Weights of a small self-supervised image encoder: width 192, 69.7 epochs.
Rows from block 10 of a small self-supervised image encoder, named by matrix and row number. Rows with one number belong to one neuron. Each number is 128 + 24 x the weight over its row's rms, rounded and kept within 0 to 255. All counts start at 0. Numbers have three digits each.
After each neuron's rows are labels from the 100 images, of 14848, where the neuron reaches its highest value: "responds to" is what is common among them. Only what is clearly more common there than usual is listed. The data: capsule endoscopy frames (Kvasir-Capsule).
# fc1: MLP up (model.blocks.10.mlp.fc1.weight, 768x192), inputs 0-191
# fc2: MLP down (model.blocks.10.mlp.fc2.weight, 192x768, transposed), outputs 0-191

fc1.366:128083128166128128128128128128171128128128128128170128128128128128128128128169128128128128128208128128082066128128128128128063128148128128128128128128090128128178128128053192127065128128128128128128102128128128128128128094128128128128086128073128021194128160128128128128128108216128128128128128128128128128128128128128128128128128128128128128128128128128128128128099128128128128128151094128128128128128128128128128128128128128128128128128128128128128128128128128128128128128128128128128128203128128009204128128198128176128128155128128128128128128128128128128128128128128128128
fc2.366:039128128128128128226128128128129128128128128128128128128128128128128128128128128128128128128128184128128128128128128128128128128128128128128128128043128128128092128128128128128128128148128085128128128128128128162128128128128128128230128128128058128128128136170128128128036128128128100128128128128199128128128128128128128128128128128128128128128128069128075128143128128128128128128155128128128128128128128128128128128128128128128128110074193128128128128128128085065128128128128128128128128128128071128128128128185128128128128128128128128128058128128233098182128128128128128128
responds to: finding: pylorus

fc1.589:042086128128128127128069179128128128128128128128128128128128128114128128128128128128128119128128128120128128128128128128128128061170076128128128089128128128128181177128128128128147128128128128128128128128128128170128128128128128128128128164128128128128128024128128128128128097192128128128183128128128128128128128128128128128128128171128128128128128128128128128128111128209128128128128128128128128128128128128128069142128128026128128152128128128218128128128170128128193128128128202128128128128128128128095128128128128083128128128092128096088128128128128128128128211128128128128
fc2.589:128128209065128128128128128128128128128128128128158128128128128128128128128128128158128058128128144128151128128128128128128128128128128128128128128090128128128128128128190110128128128128128128136050128080155128075128128206128128086128109128128128128174128128128162128128128076128182128128128151128128158128082128128132128128128128128128128072128128160128045128128128128207128128128128128128128128095128128128156128128128128128128128099092128128169128128128128128128128224128068128128128128128128128128128080128128128128128128128128128221128128128128128128128128181128128199128
responds to: finding: pylorus

fc1.352:128143128094089142220128114128128128128128167093128121105077150094128128128128128098128128064128128128128141128173128128128128128128092139128058128178128119175128128167128065128128128128128128128128145128096128128128128104177143096128128193128128155128189151128128128128128176171106158128128128153202128128164128128128128128128156128128128128177128128128154099128128128128089128079128128148168128128128128128128128128064128128175128128128146128128128167159120191092128128128112128088128128128111128128128128128128086128195128128128135071153128128128128128128094123128128128162
fc2.352:128106192128128128128086128128107128146106128128128046128128128093128128128128128087128128095128100128128128128128128128128159128128128128128104128097128154152148166177128066071128128175128098095128141173128128088183128128180128128128128152078113128128164128128152128128103128164128128173128128078128128179128128173167128128128128128142128112128172128128128128128072128128089128128128162128128128128107128128128128101128128121164128128162128159128128187128137106128128128143128165128128128163058128128128128128128090128128083128175180128098128128128128128053163128128096170166
responds to: finding: ulcer

fc1.623:128128128128128128128128128128128128128102128128079128128128128132128128128128190091128128128128128128128128128128110128182178128105096128162098128127128112128139128180128128062128128128128084128128128128211128128128128128087128110128077128128092110128128153128128128128128128128128128128128128128128128128147128128128162074076128128128128128158128128188152128128128173181128128128128128171128121061166128128128056128128128128128171128128128128170128128128128128128128128128193128187128128128128128128128147175128128031188128128128095091128205110112150128077128128128100128118
fc2.623:128128157128128128128128128128128128128128128209128117103040165128128128128128143128096101091128128090128128128094190155128128147077156128128133174128128128128128128094128128128128128128156079128128128128128128176128145128128128128128194063128128128156128128128073128128128064128128178128089128128128128128128128085128128075143128128128128105128095152170120128083128128128059128102128128128059128156128128150128227128128128077128128167128178128128128128128128128128128128128128128128128128128128128128128128128094100128154128151083128168128128156167128128128128128119128128087
responds to: finding: ileocecal valve

fc1.515:128219128158128128128128128128128128128128128185128128128087092128128128128128128128128128081128128072128128186128128128128128128128128128128128128128069128128128128128128076158182128196128128128128128068128128128128128128128128128128128156128199128183128128128128128128128128128128128128128128128164145193128128091128128165128190128128126128128128128128157128128128083128128095099077128128128128128128128128128084139128171128190128182128128108128176128135091151128128128128128085128041128128128128128128089128128128096128095103128128128180128049128128128128170116128128128128
fc2.515:128128128128062085128128085128128128184128128168128128128128128128111128128112128128128128087188128128128128128155128128128128128128073023128165128128153128128102128165128128128134128128128128128128128145167128128128128128128128128203128128128168128151128134128128128095128104128128128128101161128128128070128128167128149128128128128128128051128111128090128128099162128128128188128128128170073128128129128125128055149112128128128128128128128113182147157056128128142128167128082128128101087140112128112128128128128128128128128101129128100083128094128084128128128163128053154128
responds to: finding: angiectasia

fc1.233:128031128128128128128128128165128128063168128128128163121128128071173128128124141128109172128112128128112128128060128128073128128128151128128128128128128128128128128091168061128044128169128128128184088097128128128056128164128084128128128128109128128128128128128128128072128128128096083136113128128128128128128106128128153128128108128128128128128128162128128128128128128128128128132128188128128128128128128128128128128128128128128128128128128128128147128176128128128195128128128128128177128197128128040128128128128158153128197128140128069128128128128128128138128128128128152128
fc2.233:128128128144128128128128128128128128128128128128078100128128128128128119128179128128155154128128128124128128128055128128128128128128128128128128128128128128128128128102128128147096128128128128128128128093128128128128077128088164075066128128144128128128121128185128128128128128128128128118128128075128128092128154128089128128128128128128061128061128166128159128128167149128128128128128183102128128169128025128128128128199128128178128042168166128128128128128102090128185128157083128128128128128128128128128128188128128128128128128161128089186128128128128082089128128101181128128
responds to: finding: ileocecal valve

fc1.158:128082128128085128216128128183128128128128128128128128128128161128128128181198128128128128128128128128128128128128128128128128128128105166118128088128176128128128128128128128128142144210128128128128149128173128128128128103128128128128128128128128128154128128128128128151086128171128178077159128128180128156128146128128140128128128086083128128153128099097201128128128128128128128175128128128128128128173128128128128128128128128076113128128128128113047189128128128128091128128128178062156128120056128128128128128128128074159128153128128079128128128128128185130090128128154128128
fc2.158:128128167128128128128121128128128128128128128128128038128072128081128128128172128098128128128141076128128128092128128128109128109180128128128128128128077167128128128090102128128128128161128156062128128128100128128128128128175128128128128212128057169128128183128128128128128128128128128128155091171148128160128128128128128132159128088128128128161128128128173128128128128128099128176128128128128128128128128128078128128128128067128128128128165128128128128146156128128066128128128182128128128128128086128089048128128128136128128128128128083128128128128128138110041069122128128128
responds to: finding: ulcer