{"arch": "perceiver", "model": "self-supervised image encoder", "method": "vicreg", "head_dim": 64, "parallel_block": false, "patch_size": [2, 2], "residual_init": "none", "eps": 1e-08, "precondition_frequency": 50, "adamw_lr_other_params": 0.0022, "steps": 11500, "batch_size": 256, "warmup_steps": 570}
Rows from block 8 of a small self-supervised image encoder, named by matrix and row number. Rows with one number belong to one neuron. Each number is 200 + 20 x the weight over its row's rms, rounded and kept within 0 to 999. All counts start at 0.
After each neuron's rows are labels from the 100 images, of 14848, where the neuron reaches its highest value: "top examples" is what is common among them. Only what is clearly more common there than usual is listed. The data: capsule endoscopy frames (Kvasir-Capsule).
# fc1: MLP up (model.blocks.8.mlp.fc1.weight, 768x192), inputs 96-191
# fc2: MLP down (model.blocks.8.mlp.fc2.weight, 192x768, transposed), outputs 96-191

fc1.625,239,200,200,200,200,200,200,200,200,218,200,200,200,200,200,200,237,200,200,171,200,200,200,200,200,200,235,239,264,200,200,184,200,159,200,200,200,221,200,200,152,200,238,200,200,200,200,200,200,200,161,218,200,200,200,184,112,200,200,232,200,127,200,200,200,200,200,157,200,200,200,260,130,200,200,200,200,200,200,200,236,200,200,200,200,200,248,200,236,200,200,200,200,200,200,226
fc2.625,200,200,200,251,200,246,200,200,200,200,200,200,200,200,159,200,121,200,200,200,200,200,200,200,179,200,200,192,297,200,200,200,200,200,153,200,200,216,200,200,200,200,200,200,200,200,166,155,200,200,176,200,262,200,233,200,200,139,205,200,222,200,187,200,200,157,189,200,200,200,200,200,256,200,200,211,200,200,200,200,200,200,200,240,200,200,200,200,200,200,196,200,200,200,183,200
top examples: finding: pylorus

fc1.423,200,200,221,177,230,200,171,200,200,200,200,200,200,200,200,154,200,200,200,200,200,200,147,200,249,200,200,200,200,200,200,200,200,200,178,209,258,142,200,200,200,200,200,200,235,129,200,200,200,153,174,200,216,200,200,200,143,200,234,200,200,229,200,200,172,200,200,200,200,200,200,200,172,220,200,200,200,173,200,200,135,200,200,200,200,200,200,200,200,200,200,200,200,200,171,206
fc2.423,200,168,235,200,200,200,200,200,200,200,200,200,200,200,200,200,180,200,200,200,200,200,200,200,200,200,200,232,207,200,200,200,200,200,200,200,155,200,192,200,166,200,169,200,200,200,200,200,159,200,200,200,255,200,200,200,200,200,200,135,200,200,200,162,200,200,200,200,200,200,200,200,200,200,200,200,224,200,200,200,237,200,200,233,200,200,200,200,200,200,200,200,200,200,200,129
top examples: finding: pylorus

fc1.603,200,200,216,200,200,200,200,200,200,200,200,200,200,200,223,226,240,249,200,208,214,212,200,200,238,200,239,200,216,200,233,171,170,200,269,200,200,200,200,200,200,159,244,173,200,200,200,152,200,200,195,200,187,148,200,200,200,200,200,200,200,200,200,200,200,179,200,200,200,162,200,200,200,171,234,202,200,200,215,200,200,164,187,200,178,230,143,204,200,200,200,200,200,200,200,163
fc2.603,200,150,155,232,200,245,200,203,200,200,261,200,200,204,215,235,200,200,200,200,199,200,200,200,193,216,200,200,200,215,254,148,200,153,200,200,200,200,200,191,192,200,200,200,200,200,200,200,200,200,200,200,200,200,200,200,200,212,200,200,200,200,200,200,200,200,223,200,200,247,219,200,200,200,200,200,200,161,200,214,200,217,172,200,183,200,200,237,183,231,200,200,200,200,200,200
top examples: finding: blood fresh

fc1.150,200,200,226,200,167,225,223,174,144,200,200,165,214,208,220,200,183,200,200,168,240,194,200,200,200,200,242,200,201,200,200,200,200,200,179,200,200,200,193,200,200,248,227,200,200,200,200,215,200,200,200,200,200,200,230,134,200,200,200,200,200,200,200,187,200,200,200,200,172,200,173,232,240,193,200,200,200,200,200,187,200,178,200,200,200,200,200,200,200,153,228,200,200,200,200,200
fc2.150,200,200,218,239,223,200,200,200,184,178,200,177,155,167,200,200,200,200,200,152,169,200,188,200,215,211,206,200,155,235,154,177,200,200,200,200,200,222,200,200,222,200,200,200,200,200,200,200,200,200,200,185,208,200,190,259,200,200,167,233,200,200,200,200,188,200,248,200,270,200,200,200,171,200,137,172,200,234,186,227,200,200,200,183,271,192,200,200,200,200,200,200,200,159,200,200
top examples: finding: ileocecal valve

fc1.277,200,200,251,200,205,184,200,173,200,228,238,195,200,148,200,200,246,190,180,184,200,200,226,200,200,170,200,200,200,200,200,213,166,244,178,200,200,200,200,200,200,200,238,200,200,200,200,200,200,257,246,245,200,200,154,200,200,176,200,212,251,178,135,242,192,200,226,179,225,200,197,200,200,200,200,175,200,234,200,200,200,200,200,220,200,200,200,200,200,200,200,200,200,200,171,200
fc2.277,200,200,200,200,233,200,121,113,200,200,200,200,177,176,200,200,157,200,200,200,200,200,183,144,200,227,200,172,200,200,193,138,200,200,200,200,222,200,200,200,200,200,200,200,163,200,268,200,200,200,200,216,200,200,200,200,200,200,200,200,200,200,200,242,200,200,200,159,200,235,200,176,200,200,200,229,154,200,200,200,200,147,200,226,187,140,200,200,200,191,200,202,200,200,200,200
top examples: finding: reduced mucosal view

fc1.258,200,200,200,200,200,200,200,200,204,200,200,200,200,200,200,200,200,224,249,200,200,164,173,228,200,200,272,200,200,216,200,200,170,200,238,200,200,200,200,242,200,224,200,205,200,200,200,200,200,200,200,200,248,208,222,200,200,200,221,200,248,248,200,200,165,167,200,200,200,200,200,200,157,200,200,200,203,197,200,200,200,235,200,200,200,200,200,200,146,200,245,200,200,171,200,260
fc2.258,231,200,200,200,200,200,200,200,202,168,200,200,145,159,124,212,187,200,142,200,200,200,187,200,223,222,200,200,200,233,200,200,200,200,219,163,200,196,200,200,200,257,248,176,200,200,200,200,200,200,200,200,200,171,200,200,200,168,200,216,173,200,200,200,200,200,200,200,200,189,214,200,226,200,200,200,217,200,230,200,230,158,237,243,234,200,241,229,227,200,200,200,200,200,160,213
top examples: finding: ileocecal valve; finding: reduced mucosal view

fc1.660,200,200,200,215,200,200,200,168,200,200,200,200,154,200,200,180,186,200,200,200,200,200,175,200,173,253,151,200,200,200,200,200,200,200,200,185,152,179,200,200,251,200,200,200,200,200,178,200,138,248,169,200,200,200,200,200,200,239,200,200,200,180,200,200,200,200,200,200,254,163,200,228,200,184,196,200,200,187,200,200,200,240,200,200,200,200,153,244,200,200,200,200,200,184,200,200
fc2.660,200,200,200,200,237,216,200,200,200,192,245,200,200,200,200,200,200,225,200,200,202,200,200,200,200,247,200,200,221,167,200,200,200,200,200,200,200,200,200,200,218,200,243,200,200,200,222,200,200,200,200,241,215,210,160,200,225,251,200,200,213,203,200,200,175,200,200,200,200,200,186,176,200,200,200,200,182,200,200,200,129,200,200,195,200,215,200,200,200,151,200,200,200,200,200,200
top examples: finding: reduced mucosal view

fc1.133,196,200,188,200,253,200,200,200,245,200,200,200,200,200,200,167,200,200,170,200,248,211,200,200,200,153,200,200,160,200,179,200,200,122,200,200,200,200,256,191,156,200,200,200,200,200,157,200,144,200,200,194,241,200,219,200,200,200,200,200,200,200,200,228,200,200,200,200,200,137,232,200,200,200,200,200,200,200,200,200,200,200,200,188,200,200,200,200,200,227,200,200,241,200,200,200
fc2.133,222,200,200,200,200,200,200,200,200,181,200,200,200,200,200,200,200,200,200,277,184,200,209,200,200,200,200,226,200,200,238,235,200,237,200,200,200,164,200,200,200,200,200,200,200,200,200,200,200,200,258,152,200,200,152,200,200,200,200,200,200,200,142,200,173,200,200,200,232,200,200,200,200,200,200,200,200,189,200,256,140,200,200,200,200,161,200,251,240,200,195,216,200,200,200,200
top examples: finding: reduced mucosal view

fc1.259,230,200,200,262,200,200,205,232,200,156,152,200,210,200,250,132,200,200,221,234,189,200,200,200,200,200,200,200,200,200,203,200,200,200,200,200,180,220,155,200,233,200,200,230,200,200,214,200,172,200,200,200,200,181,200,200,200,200,200,200,217,200,200,281,200,200,238,175,200,200,200,200,185,162,200,200,252,173,200,200,200,224,159,200,200,240,157,214,161,182,200,200,200,200,200,200
fc2.259,244,200,200,219,200,200,200,200,200,200,236,200,243,200,200,240,170,200,200,178,200,200,221,209,200,200,200,222,200,200,200,200,227,174,200,209,200,200,200,200,200,200,159,180,200,200,200,134,200,227,211,200,200,200,200,210,200,200,200,162,200,200,200,200,163,200,184,200,200,212,200,200,203,200,200,200,200,200,200,200,261,200,200,200,139,134,190,231,200,160,200,200,200,171,200,252
top examples: finding: blood fresh

fc1.700,200,187,200,172,165,200,200,200,200,228,200,200,177,200,200,200,200,200,200,200,200,171,200,200,200,226,200,200,200,231,200,177,200,200,200,171,189,200,200,200,200,235,200,200,261,264,200,200,220,200,200,200,175,200,200,163,200,200,197,200,200,166,200,200,143,200,200,200,200,200,194,161,200,200,200,256,200,238,233,167,200,200,263,200,200,200,200,175,149,200,162,200,200,200,200,222
fc2.700,200,200,200,200,200,200,149,158,200,200,200,149,200,200,200,200,200,166,200,200,225,210,200,200,124,200,200,200,200,200,200,200,200,195,200,193,161,200,200,168,200,245,200,200,200,200,200,200,200,200,200,200,200,200,181,200,200,200,200,241,197,265,200,200,200,200,200,218,200,180,168,200,200,185,200,200,201,200,200,170,221,186,165,200,200,258,247,200,200,184,200,238,200,200,200,200
top examples: finding: ileocecal valve

fc1.476,230,200,200,200,224,243,169,238,200,241,200,200,200,200,184,200,200,200,240,200,200,207,218,200,200,188,200,268,177,200,200,200,241,191,233,200,200,200,171,200,200,153,200,236,200,200,172,200,200,200,121,200,200,200,243,172,151,200,200,200,200,213,154,220,200,200,223,200,228,200,200,200,200,200,200,200,258,200,200,248,250,200,200,187,200,200,189,226,200,223,200,200,221,200,200,200
fc2.476,196,200,200,200,200,200,200,200,200,176,200,135,200,226,200,234,200,200,200,200,186,200,200,171,200,225,174,200,200,175,200,243,200,200,200,200,200,186,200,200,200,222,200,232,200,219,172,170,224,200,200,200,200,227,200,149,200,200,200,217,235,200,175,200,200,176,216,217,203,215,225,200,223,200,200,200,200,200,200,166,200,252,211,150,220,200,240,186,200,155,168,200,200,144,200,200
top examples: finding: ileocecal valve

fc1.240,200,200,169,200,200,200,200,200,194,238,219,200,165,200,200,200,200,200,200,200,248,200,200,232,200,200,159,200,200,200,200,169,200,200,200,252,200,200,242,200,187,200,200,200,200,233,200,200,170,200,200,200,200,200,277,146,200,200,200,154,200,200,200,200,200,200,200,200,200,169,200,200,200,244,200,200,204,200,200,200,200,200,200,200,200,200,200,183,200,200,200,200,200,200,200,228
fc2.240,200,200,200,200,200,157,200,235,200,200,200,200,151,148,245,200,178,200,162,200,200,262,200,200,226,200,200,200,200,248,200,200,200,200,200,200,222,200,200,200,200,200,200,200,214,200,200,200,217,200,200,200,276,200,200,200,161,230,200,164,200,200,200,200,200,200,200,200,200,222,176,200,263,200,200,193,200,200,233,200,249,159,200,171,200,178,200,200,200,200,200,200,200,200,200,200
top examples: finding: blood fresh

fc1.485,200,242,200,200,200,223,200,246,221,200,250,200,200,200,200,179,222,200,200,200,199,208,200,226,200,200,200,200,200,188,200,200,188,217,195,200,166,200,200,239,200,200,200,217,235,200,200,200,238,186,200,200,200,200,200,200,200,259,200,200,200,200,200,200,167,198,200,222,250,146,171,158,200,253,200,235,157,200,208,200,200,200,200,200,200,224,200,157,200,200,200,201,221,200,167,200
fc2.485,200,158,113,200,200,200,200,200,187,206,200,200,200,200,200,249,179,280,258,200,200,200,200,205,200,200,177,200,238,240,160,200,200,200,200,200,217,200,200,200,234,180,200,200,200,182,200,163,200,133,222,200,200,200,200,200,200,200,200,200,200,200,200,200,200,200,227,145,145,200,236,200,200,200,151,200,200,200,160,200,200,174,200,200,200,200,200,225,200,200,217,200,163,200,200,200
top examples: finding: pylorus; finding: ileocecal valve

fc1.607,200,200,200,213,268,200,200,200,185,200,175,244,200,200,200,191,200,200,200,200,200,200,236,200,200,161,200,200,200,200,200,200,200,200,231,200,200,200,200,200,200,272,200,200,200,200,140,200,200,200,224,168,200,200,200,200,200,200,200,190,259,200,200,200,200,200,224,200,200,170,229,200,161,187,200,216,243,200,200,222,244,200,200,152,158,215,200,200,200,200,200,200,200,200,200,200
fc2.607,200,200,220,200,200,200,200,200,139,270,125,200,200,170,211,160,200,200,200,200,200,200,200,200,155,217,200,200,200,229,200,200,200,169,132,200,200,253,200,200,200,200,224,200,200,200,236,200,200,103,213,221,200,200,180,200,200,200,200,200,200,200,200,200,200,200,200,261,200,200,200,200,200,200,200,200,200,200,213,200,200,200,200,200,200,200,200,200,200,200,167,200,200,248,200,200
top examples: finding: ileocecal valve

fc1.609,200,200,200,250,155,200,174,264,200,200,200,200,200,200,193,200,200,200,200,200,243,242,248,200,158,200,239,200,200,200,200,200,200,200,200,200,200,200,200,200,200,200,200,200,200,200,200,200,241,200,186,200,165,229,200,200,207,200,197,163,200,200,200,200,200,200,200,200,200,225,213,200,200,240,200,200,200,200,217,181,200,187,200,200,191,200,188,210,200,270,200,150,228,200,245,158
fc2.609,200,200,200,200,200,200,268,200,200,200,200,200,200,254,200,197,200,200,177,183,160,200,200,200,200,200,200,200,183,216,200,256,200,200,200,200,222,200,240,200,145,200,200,160,256,218,200,200,267,237,200,200,261,200,200,200,200,223,200,200,200,200,175,200,200,200,200,200,200,200,200,200,200,200,200,210,200,200,200,200,200,200,220,200,200,166,200,200,200,128,200,251,184,200,200,200
top examples: finding: blood fresh

fc1.121,200,200,200,200,200,200,164,200,168,200,200,200,200,200,200,200,200,200,200,189,200,154,168,200,200,176,200,200,200,200,225,200,200,200,200,200,200,200,200,200,200,233,200,200,200,200,168,200,170,200,200,200,191,200,200,200,131,200,152,200,200,200,200,292,216,200,200,200,200,200,200,200,200,200,200,200,200,256,151,200,200,200,200,200,200,200,200,200,200,200,230,200,253,200,176,225
fc2.121,136,200,200,144,200,149,200,200,154,200,165,200,221,200,200,200,222,200,200,200,200,200,200,200,200,200,200,200,229,164,200,200,200,184,208,200,218,167,200,231,200,200,200,177,200,231,200,200,200,227,158,183,200,200,200,200,200,200,200,239,200,200,200,200,200,200,200,152,200,229,200,200,200,200,200,200,179,200,237,200,200,200,232,200,200,252,213,200,200,200,200,200,134,200,200,200
top examples: finding: ileocecal valve

fc1.596,200,200,213,217,200,211,200,225,200,200,200,200,200,200,172,235,222,200,200,200,208,176,200,200,200,200,218,236,175,200,200,200,178,200,200,200,200,169,200,168,200,265,200,200,232,200,200,205,200,200,200,200,200,200,200,171,200,200,200,200,200,200,200,200,200,200,210,200,200,200,200,200,206,236,200,221,149,239,173,200,200,200,200,200,130,196,200,200,170,200,200,253,200,160,200,214
fc2.596,200,200,227,200,200,177,222,200,200,151,229,193,200,200,200,200,200,200,200,224,200,200,176,224,200,200,226,200,200,200,200,200,200,200,232,183,200,200,200,200,164,200,158,200,226,200,200,200,160,181,200,233,200,158,200,200,200,200,200,200,200,200,200,200,200,200,200,197,200,200,200,200,200,200,230,200,200,200,200,218,200,200,200,232,261,200,200,200,200,200,200,200,200,241,200,204
top examples: finding: reduced mucosal view

fc1.761,239,182,200,200,163,245,200,200,200,200,174,168,193,194,200,200,200,217,200,200,200,180,200,200,185,209,242,158,200,200,200,163,200,200,223,200,160,200,200,200,200,200,200,239,200,200,200,200,200,200,200,177,200,200,200,200,200,166,200,239,221,200,200,200,208,200,205,148,200,200,200,200,182,200,200,200,200,200,200,204,200,200,200,159,146,200,200,164,200,200,243,221,228,200,251,200
fc2.761,200,200,200,220,195,227,167,200,200,135,200,200,200,200,222,164,200,200,207,200,200,200,200,200,200,200,200,200,200,200,156,200,162,156,200,200,233,200,200,178,200,200,200,256,200,200,178,200,200,200,200,200,200,200,155,244,260,200,200,200,200,228,200,200,200,200,200,166,200,200,209,200,180,200,200,200,200,222,266,200,200,200,200,200,248,200,174,200,200,159,220,200,156,200,237,200
top examples: finding: ileocecal valve

fc1.453,200,184,200,200,200,200,200,200,214,200,222,200,200,200,200,194,175,200,151,200,200,200,189,174,200,200,200,200,213,244,200,179,200,207,200,200,200,187,165,200,200,139,282,200,167,200,200,200,200,200,182,200,200,237,200,187,192,200,200,200,200,200,200,200,200,200,228,200,246,200,200,200,189,200,157,170,200,200,200,183,175,219,200,184,146,200,200,200,200,200,200,200,200,200,200,200
fc2.453,200,200,200,200,200,237,219,200,172,200,172,200,169,200,200,200,200,200,200,231,200,161,200,178,200,200,200,200,127,200,200,200,157,200,261,200,200,200,217,152,200,221,200,200,200,140,200,200,200,200,200,160,200,200,200,200,200,200,200,218,235,200,200,200,200,200,186,200,200,200,200,200,200,200,200,236,206,200,200,274,216,200,160,200,200,200,200,200,200,200,229,156,200,214,200,200
top examples: finding: blood fresh

fc1.672,200,200,223,200,225,200,200,246,236,200,151,200,188,200,205,200,200,196,226,200,200,200,200,200,184,200,161,186,169,212,230,200,210,200,200,200,200,167,200,200,200,200,246,149,200,200,200,200,200,210,200,218,200,200,243,200,200,183,226,200,200,200,200,200,261,161,200,200,168,188,236,200,200,175,200,200,175,162,200,208,204,236,200,200,200,200,200,237,200,205,158,173,169,200,200,185
fc2.672,200,200,200,211,187,200,161,200,200,200,200,200,200,150,229,200,254,228,172,200,200,200,200,174,222,200,181,200,200,215,184,176,200,200,200,218,200,200,200,200,200,200,154,200,209,200,200,200,200,224,161,165,200,200,179,201,200,200,200,143,200,200,200,213,200,200,200,200,214,163,200,214,222,200,221,200,200,200,181,200,200,200,214,200,200,273,200,200,200,225,216,216,200,149,200,167
top examples: finding: blood fresh

fc1.669,157,200,154,204,151,200,200,200,200,200,200,200,200,200,200,200,200,200,239,177,173,222,200,200,172,200,200,200,162,143,246,200,200,200,200,200,200,268,200,236,200,200,200,200,200,200,200,200,200,200,200,200,187,248,229,200,168,200,200,200,200,200,200,200,200,200,200,184,200,200,155,200,200,285,200,200,233,200,200,200,200,200,182,200,200,200,200,144,200,200,200,200,200,226,200,163
fc2.669,200,200,200,200,200,173,200,200,200,183,172,200,200,150,230,200,200,232,200,200,200,200,200,200,200,200,179,200,200,165,219,200,200,154,200,200,200,269,200,217,235,200,200,200,200,200,200,200,200,200,200,182,200,240,200,200,177,200,185,200,230,263,200,200,200,147,200,200,236,235,162,193,200,238,200,200,231,184,200,200,200,200,200,179,249,227,200,200,220,155,225,182,200,200,200,176
top examples: finding: blood fresh

fc1.724,189,200,200,239,200,200,200,198,200,200,200,227,200,249,200,173,200,200,200,196,281,200,244,200,200,200,200,200,200,186,200,200,200,200,200,200,200,250,182,200,172,200,155,200,200,224,200,257,200,200,200,200,200,200,200,200,200,200,200,200,200,200,152,200,273,173,200,155,249,200,138,200,200,200,200,250,200,200,200,244,260,200,200,200,200,208,200,200,200,200,200,200,200,200,200,200
fc2.724,200,200,134,161,200,200,225,200,238,231,224,200,200,200,200,200,260,161,200,200,200,200,200,200,200,200,200,161,200,244,161,200,200,200,200,200,200,200,200,200,145,167,145,200,200,221,200,200,200,200,200,200,200,200,200,200,179,200,200,200,200,200,200,141,200,161,200,217,200,200,228,200,200,240,291,190,172,235,200,169,200,200,200,200,228,200,200,200,200,200,216,200,200,200,200,200
top examples: finding: ileocecal valve

fc1.385,204,200,200,200,200,200,200,200,220,200,200,200,200,200,200,200,149,200,200,200,200,212,200,200,249,176,200,154,200,200,239,223,200,200,142,225,229,200,200,200,200,200,200,200,229,210,200,200,164,200,200,200,200,200,207,200,200,200,161,200,200,200,200,200,200,195,200,192,200,200,200,200,200,174,205,264,173,200,220,200,200,200,202,165,200,200,200,200,246,248,200,200,291,200,200,200
fc2.385,215,200,200,158,230,200,177,200,200,200,200,202,200,238,200,200,198,200,200,200,200,187,200,200,200,169,181,200,200,200,200,200,200,200,200,200,200,200,200,200,200,200,200,235,173,200,200,200,200,200,200,200,200,212,200,200,200,122,200,200,187,256,200,200,212,162,260,200,172,200,200,200,171,200,200,200,220,200,200,170,200,200,200,230,229,200,200,230,200,190,200,200,159,200,200,200
top examples: finding: ileocecal valve

fc1.366,200,190,170,175,200,200,200,232,200,220,200,200,135,217,217,200,213,174,200,200,200,200,200,247,215,246,162,224,200,200,200,171,200,232,200,215,200,161,200,200,200,200,200,200,200,200,178,243,175,200,200,156,200,250,200,200,200,200,200,200,179,218,220,200,162,200,200,200,200,191,178,176,221,223,214,200,210,174,200,200,200,237,211,200,200,200,200,200,200,200,200,200,200,200,200,200
fc2.366,200,200,200,200,200,200,200,207,217,200,200,200,227,176,200,184,261,158,200,200,189,200,200,200,145,200,200,200,200,200,200,200,200,200,200,228,158,204,161,200,200,200,199,153,179,200,200,200,200,200,200,220,200,192,202,200,150,184,221,200,200,200,241,200,200,200,145,200,184,191,200,175,149,200,158,200,234,166,200,200,200,200,200,200,200,200,186,200,200,200,200,200,200,200,200,200
top examples: finding: ileocecal valve

fc1.227,244,200,200,167,218,200,200,200,205,200,232,138,178,200,200,200,200,234,200,200,157,200,200,200,185,200,229,200,216,200,213,200,242,185,207,204,164,219,173,171,200,232,238,200,200,200,200,184,200,225,200,241,200,218,200,171,200,200,184,155,200,250,200,143,200,200,200,200,200,200,200,200,167,200,200,200,200,200,200,200,200,200,200,200,200,200,200,200,200,233,200,262,200,200,200,200
fc2.227,202,176,218,200,177,212,200,200,190,171,211,200,156,200,200,200,154,204,169,200,200,200,236,200,200,200,200,200,207,200,224,200,221,194,200,200,200,256,200,200,200,234,221,184,229,200,176,200,232,211,210,200,200,207,200,200,188,224,200,231,200,200,200,200,200,207,169,200,264,200,162,200,167,230,235,200,200,250,200,200,200,200,200,227,200,226,175,200,200,231,200,250,173,197,186,200
top examples: finding: blood fresh

fc1.343,200,229,200,200,219,200,200,200,200,200,200,166,200,249,200,200,233,189,200,200,200,171,161,200,200,200,200,200,159,200,234,200,200,200,200,200,200,200,200,200,237,200,197,200,200,209,200,261,162,200,200,200,200,200,200,200,168,145,200,200,200,182,200,200,200,200,200,200,200,209,200,200,200,178,200,168,200,200,200,200,173,239,200,200,176,200,200,240,139,200,200,200,200,200,200,239
fc2.343,241,200,200,223,200,200,200,200,200,200,243,200,236,200,200,216,200,200,200,200,239,200,200,200,175,200,200,181,200,161,200,200,239,200,200,129,213,200,200,200,200,200,200,200,200,200,200,200,200,200,200,129,200,145,200,200,200,200,200,200,200,200,200,200,267,200,200,200,200,200,151,200,200,200,200,209,223,200,200,245,200,183,200,200,200,200,180,200,197,200,200,200,200,200,200,200
top examples: finding: ileocecal valve

fc1.65,201,200,146,200,238,200,200,200,200,200,200,200,200,200,200,200,200,200,200,200,200,200,200,210,200,200,180,200,200,187,200,200,229,200,200,183,200,200,197,200,244,229,200,248,200,134,200,200,200,200,162,232,200,200,200,231,200,200,179,273,170,200,142,200,200,200,200,200,200,250,200,200,200,200,194,200,200,200,200,200,200,185,200,200,200,200,200,191,200,200,200,200,200,200,200,200
fc2.65,153,200,230,184,172,200,200,200,200,238,200,200,188,200,200,213,183,200,200,200,200,200,200,200,200,185,226,200,200,200,200,200,159,222,200,200,167,200,200,167,173,168,200,200,200,200,200,200,200,200,200,200,200,200,200,169,200,200,200,150,249,200,200,191,200,200,200,240,200,190,200,181,200,212,250,242,200,200,200,200,200,254,200,200,220,201,200,200,200,200,200,120,200,200,211,200
top examples: finding: ileocecal valve

fc1.257,200,191,200,235,200,200,200,200,222,200,200,180,225,237,204,200,266,200,200,200,200,200,220,200,200,143,234,248,200,200,200,171,200,155,200,200,200,189,188,200,168,200,200,200,200,200,183,200,200,200,200,200,224,200,200,200,200,200,200,226,200,173,200,200,200,200,200,200,146,210,253,200,141,244,162,185,200,200,159,200,200,200,200,200,200,200,213,200,200,245,200,200,242,200,186,200
fc2.257,166,200,200,176,191,200,200,200,169,190,195,200,200,200,200,200,200,200,200,207,200,200,200,250,200,197,200,151,147,200,200,227,161,238,200,200,200,200,200,200,200,163,200,200,200,164,200,200,200,158,200,200,200,212,200,200,139,200,200,200,157,200,200,200,216,200,200,220,220,200,200,200,234,200,242,200,163,200,200,200,171,200,233,200,200,200,200,200,200,200,225,200,200,165,200,253
top examples: finding: blood fresh